From a checkpoint of a small image denoising model.
Model: 5.92M parameters, 32-pixel images, norm batchnorm, widths [64, 128, 128, 128].
Training: soap at rate 0.0036, 6200 steps, batches of 192.
Data: trained on telescope images of galaxies (Galaxy Zoo DECaLS), 88335 training examples.
Rows from block 19 of a small image denoising model, named by matrix and row number. Rows with one number belong to one channel. Each number is 500 + 50 x the weight over its row's rms, rounded and kept within 0 to 999. All counts start at 0. Numbers have three digits each.
Before each channel's rows are labels from the 100 images, of 14976, where the channel reaches its highest value: "strongest on" is what is common among them. Only what is clearly more common there than usual is listed. The data: telescope images of galaxies (Galaxy Zoo DECaLS). In brackets: how many of the 100.
# convs0: first 3x3 conv (model.decb.1.2.convs.0.weight, 128x128x3x3, each kernel summed), inputs 64-127
# convs1: second 3x3 conv (model.decb.1.2.convs.1.weight, 128x128x3x3, transposed, each kernel summed), outputs 64-127

strongest on: edge-on disk: no (60); spiral arms: yes (53); bar: no (39)
convs0.98:564527419463593468510454486468521538470467501596536504481624606504456474513487511542563504523531398523503521431488466494507509503505413510469474410472484539524483572614478615503492456418568520
convs1.98:529483624476455535476553586522547432561528471436428519555437492488456473539501507476569532462459538511517513562583510501518446510560577437472570431559500542438464512370489518423500524534401481

strongest on: shape: featured or disk (80); edge-on disk: no (74); spiral arms: yes (66)
convs0.17:553530493468492484499530423497504505540386375471466559528459403467481548573496434600574415461432552471469456400479393517515441444535430505438520484469483549514559514504474486453475423455483575
convs1.17:448478470506508484449397561549480537492533520558499487556528541567446393492435589457418500439506431493592523507515579496450542516485506386464466552524479423464501457432539489498456592502514510

strongest on: edge-on disk: no (60); spiral arms: yes (53); bar: no (40)
convs0.52:420431480473487494470527525493516569495540544494515490505514549415541451491515579415470591431418465484447444485497557544570557540493551497534491592459469521510556563462445504393502511556467555
convs1.52:491498490489495501532501424525580436473508487516449548554422470475407479458508407523565484584551472535541579474487448538395420406485498552470506455590563472511415479480521504560400437462476421

strongest on: shape: featured or disk (83); edge-on disk: no (80); spiral arms: yes (63)
convs0.50:488502527454542446534520518420519464534482425453499564466451472540411558514556567387426478472439493498512526515514523461520498420509459547477547521539518437366452542455515507390455420500585489
convs1.50:501471543472463469535554557504560498466438478509525439594568413378566507470495487591494548505440568443522465451535477469473542494544570479489558437448473569619566494573523452619513552437429455

strongest on: edge-on disk: no (61); spiral arms: yes (53); bar: no (40)
convs0.41:502483484425502499492498524497516414586443405503548459472405560502463557568501447451542461556470482528471472584439453525539376510609418535521502527484508496520507451473553557462557429520548502
convs1.41:479422532538524448478551485503576569448512462515566476570435495480532473508479615501382513455568458445439520453510444459556541558460598431489513464564469570446490463397475544577508513552512556

strongest on: edge-on disk: no (61); spiral arms: yes (54); bar: no (41)
convs0.28:546497488467529473495476554529490443552498404633591536478575504506445479617487504475499551516539445526547490482466411520497525485562457496482513507519532571497425501555464557440538449511515542
convs1.28:488429507453384510491474532521562455558449459483494495509535583517563554470470409511497399492460462512512482527512564533425521592407449524475421458447448436464482498522478501498549498537504415

strongest on: shape: featured or disk (75); edge-on disk: no (74); bulge size: moderate (34)
convs0.14:480462602529491469509492590512475518481518535468445529435522426407553464484572564496523438476508587500585540514495512573457480403580514489494472488579422469477483496411495465515434544446436420
convs1.14:500544490452534604468498506489554539432466468493500496556548578471493424476570516455527498565452561503450431476545481439553408585534541531514522498522516543517480514570514571460564513554581602

strongest on: shape: featured or disk (62); edge-on disk: no (56); spiral arms: yes (46)
convs0.94:471504467520522512469553500567438499556659529488496495472491514471401517446385499460651517540499450521452464563474443573509432480508451546499510524526576471482446424599454513523493512444586557
convs1.94:564490487504481619559568486395531513529482476484525448577477478577577531455554540592431602603523540472549520476494486377407510515502489375514488527502459534528569465453494525441529473476479455

strongest on: edge-on disk: no (60); spiral arms: yes (53); bar: no (41)
convs0.63:536483477591514449498493501486482396590512464506538473476525594553532472531483490437492549499493510481523513462516501561539518457582469509464483536554554549520482438489570660393444461514565473
convs1.63:514453504402476569558519524438513501481457482494466574514451452475493476477550524556419452495540426517481463577507458423486502596456465486600555526528492468603513499582422453477501477486462591

strongest on: edge-on disk: no (59); spiral arms: yes (52); bar: no (40)
convs0.46:533508469467469472512496517550553453510463534641552460493533499541477538615534519499445481521515371480443514459522442535521499550629514427498501563538529565520492478557492594521495447549484529
convs1.46:510388529456481457446507527502482503514429398435542526491439521433450381379461429545644495483475589579468500519524542441514479469478542535481454587500509480449417523423591436509506515444473445

strongest on: shape: featured or disk (96); edge-on disk: no (92); spiral arms: yes (83)
convs0.73:444474471515452457518567480492437448529445522490455427576405471533434490529529553470499515494477486551469457541497428375461496512504537523502465473462611463480469460419528454469491507464496419
convs1.73:480500382549493514426507493503536490462568496450456531483488567467472536428414514538547443481570443471506500432491508547448465438512547408512490513519473487438536444544519528485514456477581591

strongest on: edge-on disk: no (61); shape: featured or disk (61); spiral arms: yes (55)
convs0.16:563538463487504449565507535447514535451474502489592513570437443425449439531493526545507535522392463491475454487553532498519484540497465482496567448463531482389543580436470471529459562498543428
convs1.16:516463541527496475472526498529471522470447507532444502481528508449530566468455523501474419347639513498614549481480431539480638496475529500513466491470501449536481462567512445465555502542417569

strongest on: edge-on disk: no (59); spiral arms: yes (52); bar: no (40)
convs0.87:644514500543516490495490505589505415566546500556546502482557540566564533576499536536499480502510426491503478438479466528565525555571482437544462562575509549502474492496479528423510434560487504
convs1.87:396469440405356477572461527428516553532485384488492521479460425428473443418526464473491573547482473531501551541491518510434499532464493538586549432428461530558487563522477587539558518541516492

strongest on: shape: featured or disk (79); edge-on disk: no (53); spiral arms: yes (47)
convs0.29:557488480561491591514499449396531477492469536416452436513548463499469496479570472605486482533568514516479545478523403510473546497436464516392459463563488494482465497440467557434550449435522421
convs1.29:442507547501545421458517560571552518559489410552436504410500530455488524535452583435463494439438540444573472547581488436514493510517468468553502476497491517567511551499515507494499542437493631

strongest on: edge-on disk: no (61); spiral arms: yes (53); bar: no (40)
convs0.103:491452472458499475455531476535538378605465493487591472498502574518508461442523433505502438512507415575448485472526410553513549501529563511486460483493569488465482554519490597497552475449509496
convs1.103:496503453505513508520446478487506478382507429474505525485475455379549586544465521464521545509507506432485448512491492421484437509459449458430522539538378528478487445474461441510527450534486534

strongest on: shape: featured or disk (85); edge-on disk: no (81); spiral arms: yes (68)
convs0.35:484444506522494484587551489483414479423412509441468550484543641472517539491529474563438560430432505506517447486516498449483430474481470534594528471559541485573484521535431562476513591506475469
convs1.35:478541500514513506473491512505537541489482539513454500517499419436536478540538451423481475492549531518559511523458505589570539488519658492381430509433494486405481501478471512461485410518562483

strongest on: edge-on disk: no (59); spiral arms: yes (52); bar: no (40)
convs0.81:583476486485473466490518460490486414628484462561545516534466555526442510609534501486555501590472430556494502488491523472511414564524413507473511628523525548480432479418487563482483461494563530
convs1.81:363512468500433496475513570488607467385478493509458449458560400437535506489519489447468528452488582471519421501506514464468629420531517563484518390542534533485576542599508508552531419508429457

strongest on: edge-on disk: no (56); spiral arms: yes (49); bar: no (37)
convs0.117:518538502587434524485528486605470514515464555532516522447500469513431446421494480533456499481462427490499511628514621554435511540521441475405562511475418476531458553473537505464528524592469471
convs1.117:442460463410488490481503451382512449478550472457521473558581514446528549498524501567530465508515476557500452428499432450515496417432557505556520530562567529464493394521460488440504456384511539

strongest on: shape: featured or disk (60); edge-on disk: no (56); bar: no (38)
convs0.19:555524491491495453449457544342487408444546423498505509498465529520535466540554501497507489543484438573457517570492468375510516488528555543457466434569507590518417608500506580486593475487487530
convs1.19:442483495534490517440495462593544481562497524514555512564508503444378465446455554523429446539444445412513457532478512535465499497464368476526486568578474519407539528470563424514424471486575562

strongest on: shape: featured or disk (81); edge-on disk: no (79); spiral arms: yes (65)
convs0.40:518575535548470502503524489494608551416473473444543529469491547512386450490493526487471503321545550503415488444572449566519426515467533485504463469474477527447537466482579450473435525575480466
convs1.40:494467448435499473472472536529473476547442527552479381530511434548543488497517515567504581568412480446553474501444620491416613450561495558426541400557534476479504470528537493575497461462504506

strongest on: shape: featured or disk (85); edge-on disk: no (61); spiral arms: yes (53)
convs0.9:536532443514470545508562495493555477510403428461435420484459528466492401501498556433457482409433526457495545475521461416428467479467542471517538493380502476433470414472504544424486578458387446
convs1.9:549479449547511524548497485466423479543521493502500601492468536565583550460491446549485460495579526492501480456601466510500399553540547519445423474590512451472446515475401548489456454561522581

strongest on: shape: featured or disk (77); edge-on disk: no (74); spiral arms: yes (56)
convs0.79:471416544422457413458445559563466448512563460515432435476546498419476440504411441427477404501445581462476481476513461494516476565459416537553531544448516522492453552450467560504481433462505585
convs1.79:485533502463513594516565381454562448485388525469568475522491500475548439495534486479485568429504437595447584495451555590382445401507523475580520498536468521508611510540499440534503498459450442

strongest on: shape: featured or disk (85); edge-on disk: no (70); spiral arms: yes (55)
convs0.44:545451525514549506536512397488584500512503455527554447423432481425414535528549501562482488468521500531467455521482474461499497523562425524474554436441511484450527471543569377557489507469485581
convs1.44:499432538462480441564452526495465535563507496600434544462576520528479459579501508454411476486467524517568583494498581536525498485467568520533493482494448487445448410535461504486518463468534437

strongest on: edge-on disk: no (61); spiral arms: yes (53); bar: no (40)
convs0.108:521412508423473543525541490430496418578518473526552465530443538511445545475521485462496482605450517500430480571483411532486506562563469520482502566576575582518471517522519578504549517566426493
convs1.108:471603454581421503404463521563531515511454524497530531516479494495506396525417461543458525412582495500539578485451577526497528537499553470466426476501451402489543498525484489443535505490511454

strongest on: edge-on disk: no (59); spiral arms: yes (52); bar: no (40)
convs0.58:582516494487459516493452582536513488550475503636533482454496479453435515596532478552526421566547340516497477556473466464455471510566475454522457522554513632550505497486459604471520441597523543
convs1.58:440519475498479421512549425499519566455519448527565491494565501441556433570487498468504531494425577485530496475473444558561428539519529519419544478524567504384542545461542413543582557452504471

strongest on: edge-on disk: no (60); spiral arms: yes (53); bar: no (41)
convs0.6:486513504512524528524470531510496519528546483558530480448551554490477536514561438544574485505489427540469537421471503499476505513554509458453530483485463571521515458524477598486473505514527482
convs1.6:530400502440470561477481485493445488505479522419493573530472484565545484498474548383444544549520558365532458604503451544541467510490435464603443550558497445512475570515557509410499458503466550

strongest on: edge-on disk: no (59); spiral arms: yes (52); bar: no (40)
convs0.86:504504464454512504500548421572554401524427536433525493448473554494520495512461487496470471516456368512477523554488469473599484578559523490547514499520467580457513604533535544485518446434497525
convs1.86:536481462525472474559430565514438562503545515547558474474455422507519530526558462581513380458496489524521507408580512421541517526562472421516511582498563515557435418441453346499566424601443558

strongest on: shape: featured or disk (67); spiral arms: yes (41)
convs0.43:487491426491483536469481387502516453444471524483576466526474518430448521462506506497600589485514436522483517576519514485489512468376494557458561439508474524492518529540459498609545473490496531
convs1.43:443514551581512472505552584563465509437503550504385531436513427573486456588453474466475466535424598425571497490528519504476502510520458421477451543484518514508486482481551516541468477519448472

strongest on: edge-on disk: no (50); spiral arms: yes (42); bar: no (34)
convs0.77:438551512518466458436475463468570416496562518448498494427574454562606545488538481520399478553516484469463487451554431469574475487606511447505585472468547457496448584493494502455467461537549529
convs1.77:447535498441620605534576546414405505519500554447483508648478525429462498478478502488632518532535477520549443449476644432421484491408400497507494496552535595469542554509484592471518490390475486

strongest on: edge-on disk: no (62); spiral arms: yes (55); bar: no (40)
convs0.30:497454456431507513427479505469585437561461443515557453548420539500530460533510499468414574503550469521444496464515408482498490510531518467488483561486521512427450554496470501457556397552458503
convs1.30:559560542532536553536548452589482560467461587481377496463552455465515515514529472509482498542490483490438466337456572516464472482422490518541435460479501466469509487500521422495506515480571548

strongest on: edge-on disk: no (61); spiral arms: yes (53); bar: no (40)
convs0.15:564468476476437462448524537496510456543497481457548520556408481480461471532470435506446536501473349515462538498464388498513505551584491458525449553561458588457498538517519524510463492550428521
convs1.15:492509539496525476501453516500535487539492574546478404427511441494490503520521493428476445563494616572450430468620492522518495373438542497500436435337544481579504508442456530471598559445563492

strongest on: edge-on disk: no (59); spiral arms: yes (52); bar: no (40)
convs0.66:500446475469470573514547416614528344556498459513553461443456606427511518498456471513540531426490426510490454463499461468527493495487525482477496523520515533533514617510489536571500583509496526
convs1.66:500514498470552474536441580475495551477444568506539624610599478547585435523527566444473542510485551477485532474492574562411507603523467494489519467491499461446508439558550484449483433406533501

strongest on: edge-on disk: no (55); spiral arms: yes (49); bar: no (37)
convs0.122:476403503453490510559469611514453570449490494481433409504438517429466471505480611461586581490433517506495520484414499484491474425394521465478452521454554622518542542524479466464509402515514479
convs1.122:497522455514431502486535407374526416590499510434541557569509519564465501447502420472474453518530416533534506436498426490465516500549500529550560523568468475483499448423504514468465505446498445

strongest on: shape: featured or disk (90); edge-on disk: no (87); spiral arms: yes (77)
convs0.74:563485465465516494495540532524540578537492527471470415501534492523492499531561501472428489587545491520508465476487415478451491587471416412516554515484516542555511506551477468564508552472522546
convs1.74:444565560558546460496501484495542435478420425510545664509433494486487526469518497460511526402461466527542429507548581539462597512438488528579442430457479484504429496436472551476526499512468482

strongest on: edge-on disk: no (60); spiral arms: yes (52); bar: no (40)
convs0.95:588536496457494489494478492536520429544530531616540543493580511537460486541508557481526549484506456484543483473462503477426545506601451488561578517590507576486481445464492614469500458573511554
convs1.95:446481544474460524528531598485562513543533396472519536565494610419480521438594504567436457514525426543440413569525494504389475602402585444427475495455562561436505500501508566609515506391486392

strongest on: shape: featured or disk (77); edge-on disk: no (62); bulge size: moderate (29)
convs0.119:473573583522531416438499485435460509425484502504489543504517475477520445501525423491498599474503502483419463582563519522512568548462506508474503499444534473590469576591474441529534555402376474
convs1.119:521415421510489495612390588526497495525535486495439517558530566501504515399387520558500546508506452527576499442555461467432416489554523467532450490568464505519460469424519555476448552540526517

strongest on: shape: featured or disk (61); edge-on disk: no (53); spiral arms: yes (45)
convs0.70:512450528449479448582538488518491489530496509467551469448504503447431485439506429510627527476510414471534475541499533521520518516524404483436510512482500494633552471532540538596504463480524406
convs1.70:519537517541510514465503452522475553502506535514549561525502497474483462535496638575491456490364515518510478535458517496424436451491559443578544467549433487340484563475535451460487512535549629

strongest on: edge-on disk: no (57); spiral arms: yes (50); bar: no (39)
convs0.42:570453396454535526662490592518510536527455523531409597492560542453470489498552458543460482494512523508457497468612469482517461484550581561471458450526467535482432438606528599390522514515502520
convs1.42:372601490499471455377526396429532477516562535494560410544488480552502485457473548469511534528554452545563555507345483489472543543500453535429615506537550505378555515475488481571521515510534463

strongest on: shape: featured or disk (70); edge-on disk: no (69); spiral arms: yes (58)
convs0.49:511387502446530384664536466433549440430535491507552475412536462383483549543544465464466516515476531488496514567480502411468542526458501486521573505494495417481495466513496508585446479496475476
convs1.49:469580445472465562341421524524433539522521443463548601491496577513546499475531522440572437527553485471486495532559463600600414591561517491544443443458545485572474386537469485447585568533435419

strongest on: shape: featured or disk (62); edge-on disk: yes (33)
convs0.90:530547422565493498457419484524473478532458555531520500580539466452470546472498458571464528425487399573512522462459486558467514465477395497539543483468501485411516586541599437533603402487601510
convs1.90:464490516543550456586500462481493591469538429465496437432558522521557490438492540567528539556472527421557443572518512381554477529483590475504505452467490532509468486544491500547381511501430526

strongest on: edge-on disk: no (60); spiral arms: yes (53); bar: no (41)
convs0.88:452478437526478457469511539537520420648455434543575461454493611559563524485475509464516554541517411481484503493458497500564482525565441480496473465526520598512479506497491543491484490495481568
convs1.88:526472529351492432528528452449472548462535492473568593451562447391469411471483535525444445531502526543494538502594421431406507518443473469486487556496531486516522612523492524532500364466554486

strongest on: edge-on disk: no (61); spiral arms: yes (53); bar: no (40)
convs0.45:619541481519528494496483489535566470607480526558564485512496564507451528549475459497546509519508407507470457497436535422517520494563474450586484485520521526526457541470490556556527430444560533
convs1.45:445360500426477517470569466549486583453411448534552551429522558450461509386494491482463521483476547457493505505554413595439429569502505475394474485421570484445495508490600562477430530523473472

strongest on: shape: featured or disk (78); edge-on disk: no (77); spiral arms: yes (60)
convs0.114:501576480394497419475459493510458508400475398451502577527487456537460471450450487486470498390531500465458473387489467446442533488393515464551523500448461491505456487530411439518492569531441471
convs1.114:530425504582479444469564472507508607536466495495504398468483501463518522486517526509535551551509492475707528504539506556546451437548466487522502525448553492479509495392606507471485548493501568

strongest on: shape: featured or disk (78); edge-on disk: no (75); spiral arms: yes (69)
convs0.113:434469539450455503550446454418513479423524420482569469521497546500454444497577484482508535520481537436499450523467532473381474420535527577535446511488484503450617620445493461626483577463494589
convs1.113:511552530518478484471542504497593432461445600522496457509467452425504531488501468503473452416495432531458504485453516514600531578418423477569474494493439439534433499611570452511548469488462471

strongest on: shape: featured or disk (73); edge-on disk: no (64); spiral arms: yes (55)
convs0.26:460435438502544519479446479446501528525579549429477590567485486427469391552492515472556503534491436524473441503528502481463540492479442461506512600479447473471478473483525430406395564519591471
convs1.26:484494500546485460545486449497525528458376340545376360426527473575546586488509555481536544480444571364588561518527540427525516502540438514431487440469506524532546524539505520565429479419457467

strongest on: shape: featured or disk (86); edge-on disk: no (71); spiral arms: yes (61)
convs0.51:519402403482458421686438453550477541436496494472420563564505508372500483542549444513501501488461491528474524521545449449551474570507508541552406427528522533447541432543469563464518529484588569
convs1.51:452484483464553492358494482444544537544533443533641397422512477502492417496469519511519476585498515443533521482403535549513574453509465423524540508462538477609518422494464523607509479414462440

strongest on: edge-on disk: no (62); spiral arms: yes (54); bar: no (41)
convs0.84:515421509443460515496510448455521456532515451539584545513484472458447542616515512524502465515441356539517372548502430517503387550526484455481538476610491572574517518502438507560524462547555549
convs1.84:488497513524509454545423475541532533421517512568409413415608534608532458490532501539539473488517574461462540388453468517527570447418476560517433463511562444469462465481523471475492523460455517

strongest on: shape: featured or disk (63); edge-on disk: no (50)
convs0.106:498447567473501470448439430563425445376494554447471391552526519378557386491532506460531475486453513475457518443497499478514481470539456544462543503499563507565560588535445500530441538488551474
convs1.106:477521535530516462557480484540464509532466486530450571465571530530515603470535529559483469550558571491509516613549518502547507504528573558583437513511432520463397448560546508482494488461454448

strongest on: shape: featured or disk (75); edge-on disk: no (66); spiral arms: yes (53)
convs0.115:380490458519533500432561478452543493547495516413484529516452479495461399529533512536511532553490479513563495509432513506578472559485499488445559445514514541581495512459473530513425473527513403
convs1.115:512497525492450523486472549585510465474515433504470492495498519488525513460386504403498472430537462470406473547496475413405480500453491475497460586567491490405528484403524513455482521538515607

strongest on: edge-on disk: no (59); spiral arms: yes (51); bar: no (40)
convs0.107:537490449524512523515492479484457495630506492496461459458510557527470399543480453531464536489496457505503514480427504478554535517544476407434563492524475598523521490535487549468438526589468463
convs1.107:454474464436490510507473514510502461410478504450540524546495482523472528436507521511494416486519448499589553561595424532522460465508515602577485554529537463460419491498501524453546434419535641

strongest on: shape: featured or disk (70); edge-on disk: no (61); spiral arms: yes (47)
convs0.112:454533452498502524539474480512498407453560535507470528548490555518609581513475451476536497583536560541469475508415399526512472457420492507382511433421518528439505483572440459441514492583555566
convs1.112:501504484532502509447537416531494601582366514545492530540492395558359450478501553496560497608489518552544514531576581510472557484527481491530580493528491458551533481426472514536584466476492368

strongest on: shape: featured or disk (89); edge-on disk: no (87); spiral arms: yes (69)
convs0.65:463539439518512550473519518457491510599436545501565429527480526529463471478514441438494530511481495502563440506414457484466599521462542478539599479445492545497403517487497458477447555565524582
convs1.65:537518497512497488500426438518448437428507525515516608497489518404522448577516549503521491564463472556380534495559553518493351548533474504570391497593489481476538457575540474471482459530476427

strongest on: edge-on disk: no (60); spiral arms: yes (53); bar: no (40)
convs0.118:518492454515460498485484449592548413571474466458577464499504519510462553468518443503509447580486415505465565514426492467545489541551474479529486563561536602474465553500507558496549480463527490
convs1.118:534553541482447431555511537561501454492535402518462556451465473511463464516531488369556530431502433512548485503447560475503471456457489449467453428547460408512566517466565457532554554505494497

strongest on: edge-on disk: no (61); spiral arms: yes (54); bar: no (41)
convs0.11:532504434467525442494496495429505427567499507469575474539588537458501505511561553416488547574497486498464505435491437526540456526578428494558458631546519586460476554498532557494491498498586535
convs1.11:461485632465469525472453487603517571427487512527464471487471490529510511557496392491580476446479513442609500484501615586453533465536526563465493407491509593507522501384508415592490472522389466

strongest on: edge-on disk: no (59); spiral arms: yes (52); bar: no (40)
convs0.4:575509505519553531453445449523526409594486496453551477510557542473473461457470501569536483470542390466470539531431518493456499556599484479570532536540550571499477585515457548449519503511535562
convs1.4:419558492475474503574607581546495507507517555437477517453564506424583565510524547429486494531537507589470421454460423551477533435469539405494442553497556473348496495536520450528593515501555470

strongest on: shape: featured or disk (80); edge-on disk: no (69); spiral arms: yes (56)
convs0.54:456509545395394435452493477452514476438419418555550517535550491508546414508524439489454437491518424477584514484509468463419512610516506476491531495438503542430574523480473562491543510453477454
convs1.54:517530508542565534552415434418508559424491466524466401490516403507514654589476494560502597422337484474470494534465473434571434441483523540507501490554509476535466517559494486528422458549478481

strongest on: shape: featured or disk (64); edge-on disk: no (63); spiral arms: yes (54)
convs0.36:478476524491512512492547400397548477511488470466604531503501536470549480481554493558574483425484491482551450505466512333509548504467472455441480447509480476495453402577505492545478550563481547
convs1.36:551512514518515569430532547546561493485511491529498496502516450430409442479492545492467480535544479528425540467538452615427440530504425553587537494519481485553528478520489458463548575393505573

strongest on: edge-on disk: no (61); spiral arms: yes (53); bar: no (40)
convs0.109:432525491445515479480471445526556476617472454589479500490493551472541568526540498456471540516498493453481465476562440504472447523604508503457500435494496550498455476499457643544495428472550528
convs1.109:531477480505489443496468522503407470484481455474531426483587404539447481485473438532519458558500444633486497525465493489605434485491456467560429557615467471580489454507505537422601515547397447

strongest on: shape: featured or disk (87); edge-on disk: no (80); spiral arms: yes (66)
convs0.125:443427517525422525361576604547551480465514512499480467518472528529493507473486535477497456503502537568529514404481432476517517483453513498506527405467502486432529410444519387517511571484573571
convs1.125:504573474466427439557475442429473534509493527544486581503491508444454499602490481511470551538423378552543482479518505530416566496490487445501521555548552539466514581544501557454551509453538392

strongest on: shape: featured or disk (72); edge-on disk: no (61); spiral arms: yes (40)
convs0.123:506539616460451472537354400493559447443436470508571438498534429485503599538546457557522522462565550652550462466580458551518458470428480532451413574442521493537492470537526471509495488419500501
convs1.123:406510398530499543415600578470551536510567590458426486492530520531514463511477469420477478587426528466429543547416544494495464516547438473544562504521528470476522589456466447463445426645490448

strongest on: edge-on disk: no (61); spiral arms: yes (53); bar: no (40)
convs0.67:529452455499550542462486458478502467597562475540596452483554594539451529536499508494528452473475464479476506530505493439555573577623487457553541474566532572499471519455501527491489423484512489
convs1.67:497522431496410472400409510492509530534442531478460577403511407586532487527438555480464541528504515524484497449481529511444569409447459491489527495479498499436501425509486516490520522513465552

strongest on: shape: featured or disk (77); edge-on disk: no (71); spiral arms: yes (62)
convs0.18:463472386556460555473442405453562483538531474440503523535617547403404526491518493524435517447564475536482462415519455572434493536483500528521493493488495492457424498531455365492543536589504466
convs1.18:542526522399492607525547610537432499410526495456484563480363516537523479478580556503535499480432499519443519567540486474643485530508538472540557553524498571513591437509497558461562392558539556

strongest on: edge-on disk: no (62); spiral arms: yes (54); bar: no (41)
convs0.48:517548511446402488441538505477500410505445467560507454466590492475471531517524475473469462422420443555479522474558399478467519594545460455626499451581584577472478506442483568479491446516570534
convs1.48:491453429483509524546529515571575617415486541479425557489492514542464463495539504494508578596523494532545548494512551513564476395458540525447484508521481485537439492546446529596469629532508470