Weights of a small image denoising model.
Model: 5.92M parameters, 32-pixel images, arch unet, norm batchnorm, activation gelu, widths [64, 128, 128, 128].
Data: trained on telescope images of galaxies (Galaxy Zoo DECaLS), 88335 training examples.
Rows from block 20 of a small image denoising model, named by matrix and row number. Rows with one number belong to one channel. Each number is 500 + 25 x the weight over its row's rms, rounded and kept within 0 to 999. All counts start at 0. Numbers have three digits each.
After each channel's rows are labels from the 100 images, of 14976, where the channel reaches its highest value: "patch colour" is the nearest of a few named colours to the mean colour under the peak; "responds to" is what is common among them. Only what is clearly more common there than usual is listed. The data: telescope images of galaxies (Galaxy Zoo DECaLS). In brackets: how many of the 100.
# convs0: first 3x3 conv (model.decb.2.0.convs.0.weight, 64x128x3x3, each kernel summed), inputs 0-63
# convs1: second 3x3 conv (model.decb.2.0.convs.1.weight, 64x64x3x3, transposed, each kernel summed), outputs 0-63

convs0.22:504458509512507458526529480485481485562470547447505510477507530525490466468511448465487514486465488487467532512498514506512457562502472481480442481466464484505479490490506482544498510518532555
convs1.22:528501504502491530532466483513494465457525501494497448544537480476519498525504495527464460464458504523521443521495472483501511546479473503497481490461494492521501496500438507527479486489504497
patch colour: white (58)
responds to: shape: star or artifact (34)

convs0.6:499512478485492541505513514517476517517496508498454518468497545479488554439527492519469488478496473469474527485540496452524472506520555548467498484503480525488461554489493441527494510504492535
convs1.6:495539506554515530508544514543498489484499483487510461489556460515482506517519470474483490504475516537496430532448492508508488515512493507490487492522514493489518515447487496510517496530459484
patch colour: grey (92)
responds to: edge-on disk: yes (37)

convs0.52:509508507491504468546558514495517517505525496439496533516533505500468479489436492496545476515475506502508506482484509493521496516523555536504504489509490506511486494495527483527519497444460475
convs1.52:463522505520539454502533483500499476530507510508499502486526511392475496528496477460492516498508506493494499481529466488502493534474511498502485499474529513516517512495467488485467489564515500
patch colour: black (95)
responds to: shape: featured or disk (64)

convs0.28:481463545476499451478520479533483514491442545445536543482489476562509494461514521518464500494470469477474417497491496504494481500494482501478494500504501473476484482490489476443498483506519471
convs1.28:509464494470487487507505482507495490558512488508463517516503500458465498518509549493497507503498476508499446454517481484496499411549500521504461495517459524457486521510488496522495488495501484
patch colour: white (88)
responds to: shape: featured or disk (67); edge-on disk: no (58); spiral arms: yes (50)

convs0.12:511471484466479513522470503474484495458488474504488481537458506525488469501495479457505541449535517494480472504489512514459506495500482503514498512393519511539528509457513490521486547483541512
convs1.12:504543516466471511464517477504534518506462492498479532507441512506423507501500497485499483460506491504513530501461530514512501479457483476462447515488483510434510511497487487491489494494504496
patch colour: grey (65)
responds to: edge-on disk: no (62); spiral arms: yes (54); bar: no (41)

convs0.10:491480536519543491542527511521502480532479520474505510474485451483551513498503505506484471526509555512548460466501506497478518537498538479511447548576499514464504453568477488495482558526489479
convs1.10:546474504449531478475510527493503532511520504496549444454501494550483505483496520504505519543527508493488494496463482520501499504500520553506469476542487495521535505508562513491490480501502483
patch colour: black (91)
responds to: edge-on disk: no (62); spiral arms: yes (54); bar: no (41)

convs0.14:499474548482511479481505502493479495498489492472527511438500475479502515469477509517537463479479519496526457502478495478508480519515517503502492498534497507500506473549485467492518470493496523
convs1.14:521496484495550565463482545513501434462509469502516490477483491513503495481500470521525496532485530509504516552470518476512515502504522508483519515516515491529530448516522511474517542523491501
patch colour: black (95)
responds to: edge-on disk: no (57); spiral arms: yes (50); bar: no (39)

convs0.31:524504499440515528493488512540482519437499493469499515475461508476461486482529487499508487533473470487506538475493496488505467546505452533445489484478500501500476505476513454477548488511460459
convs1.31:505476496500502507497494530508508478467504509500536485467522508533526491498474481533508500504475487501505549508550535467527509551544481511479515507500570462479521505499539502510530433487483492
patch colour: grey (66)
responds to: shape: featured or disk (75); spiral arms: yes (44); edge-on disk: yes (26)

convs0.39:478494520497533523477511514473496491546466488525503445460494529444491469510523510517468507513502522478506535504491467485513491517511524511485518516516518495488476474486460507499481518544522500
convs1.39:506459491526497497525471488511477479444502488509474469471474509518470501514504479480501511500527503507519468499515510486493500503509488522519503513451576476548501456513504513485539490578501526
patch colour: grey (73)
responds to: edge-on disk: no (53); spiral arms: yes (44); bulge size: small (27)

convs0.16:486510531519553506516521512477509492520476515465478494501538484488507514540496526465509452492506561526555485495460521493513501544518485486468415472539511492484515470581502525510505553506504516
convs1.16:506461527466502512488493503491495483505517498498515464491483506481534509470526554501465519509514533484504470495435463509527509485442472515512494492547451480537511505485474516484509471504510445
patch colour: black (90)
responds to: edge-on disk: no (62); spiral arms: yes (54); bar: no (41)

convs0.40:511525486452454492537460437465525524450528487482517476540517505477500489507505441493490535501503470501489531527532507513488502478486513530513541533414499507491536516439494521506488542481546463
convs1.40:494446503533483465475509508506511483469464468496520512467480495495498495506491467475522512497494512507515501549471491491530522565457486493470537484560507539481504464524550498497514530506483501
patch colour: grey (72)
responds to: edge-on disk: no (61); spiral arms: yes (54); bar: no (41)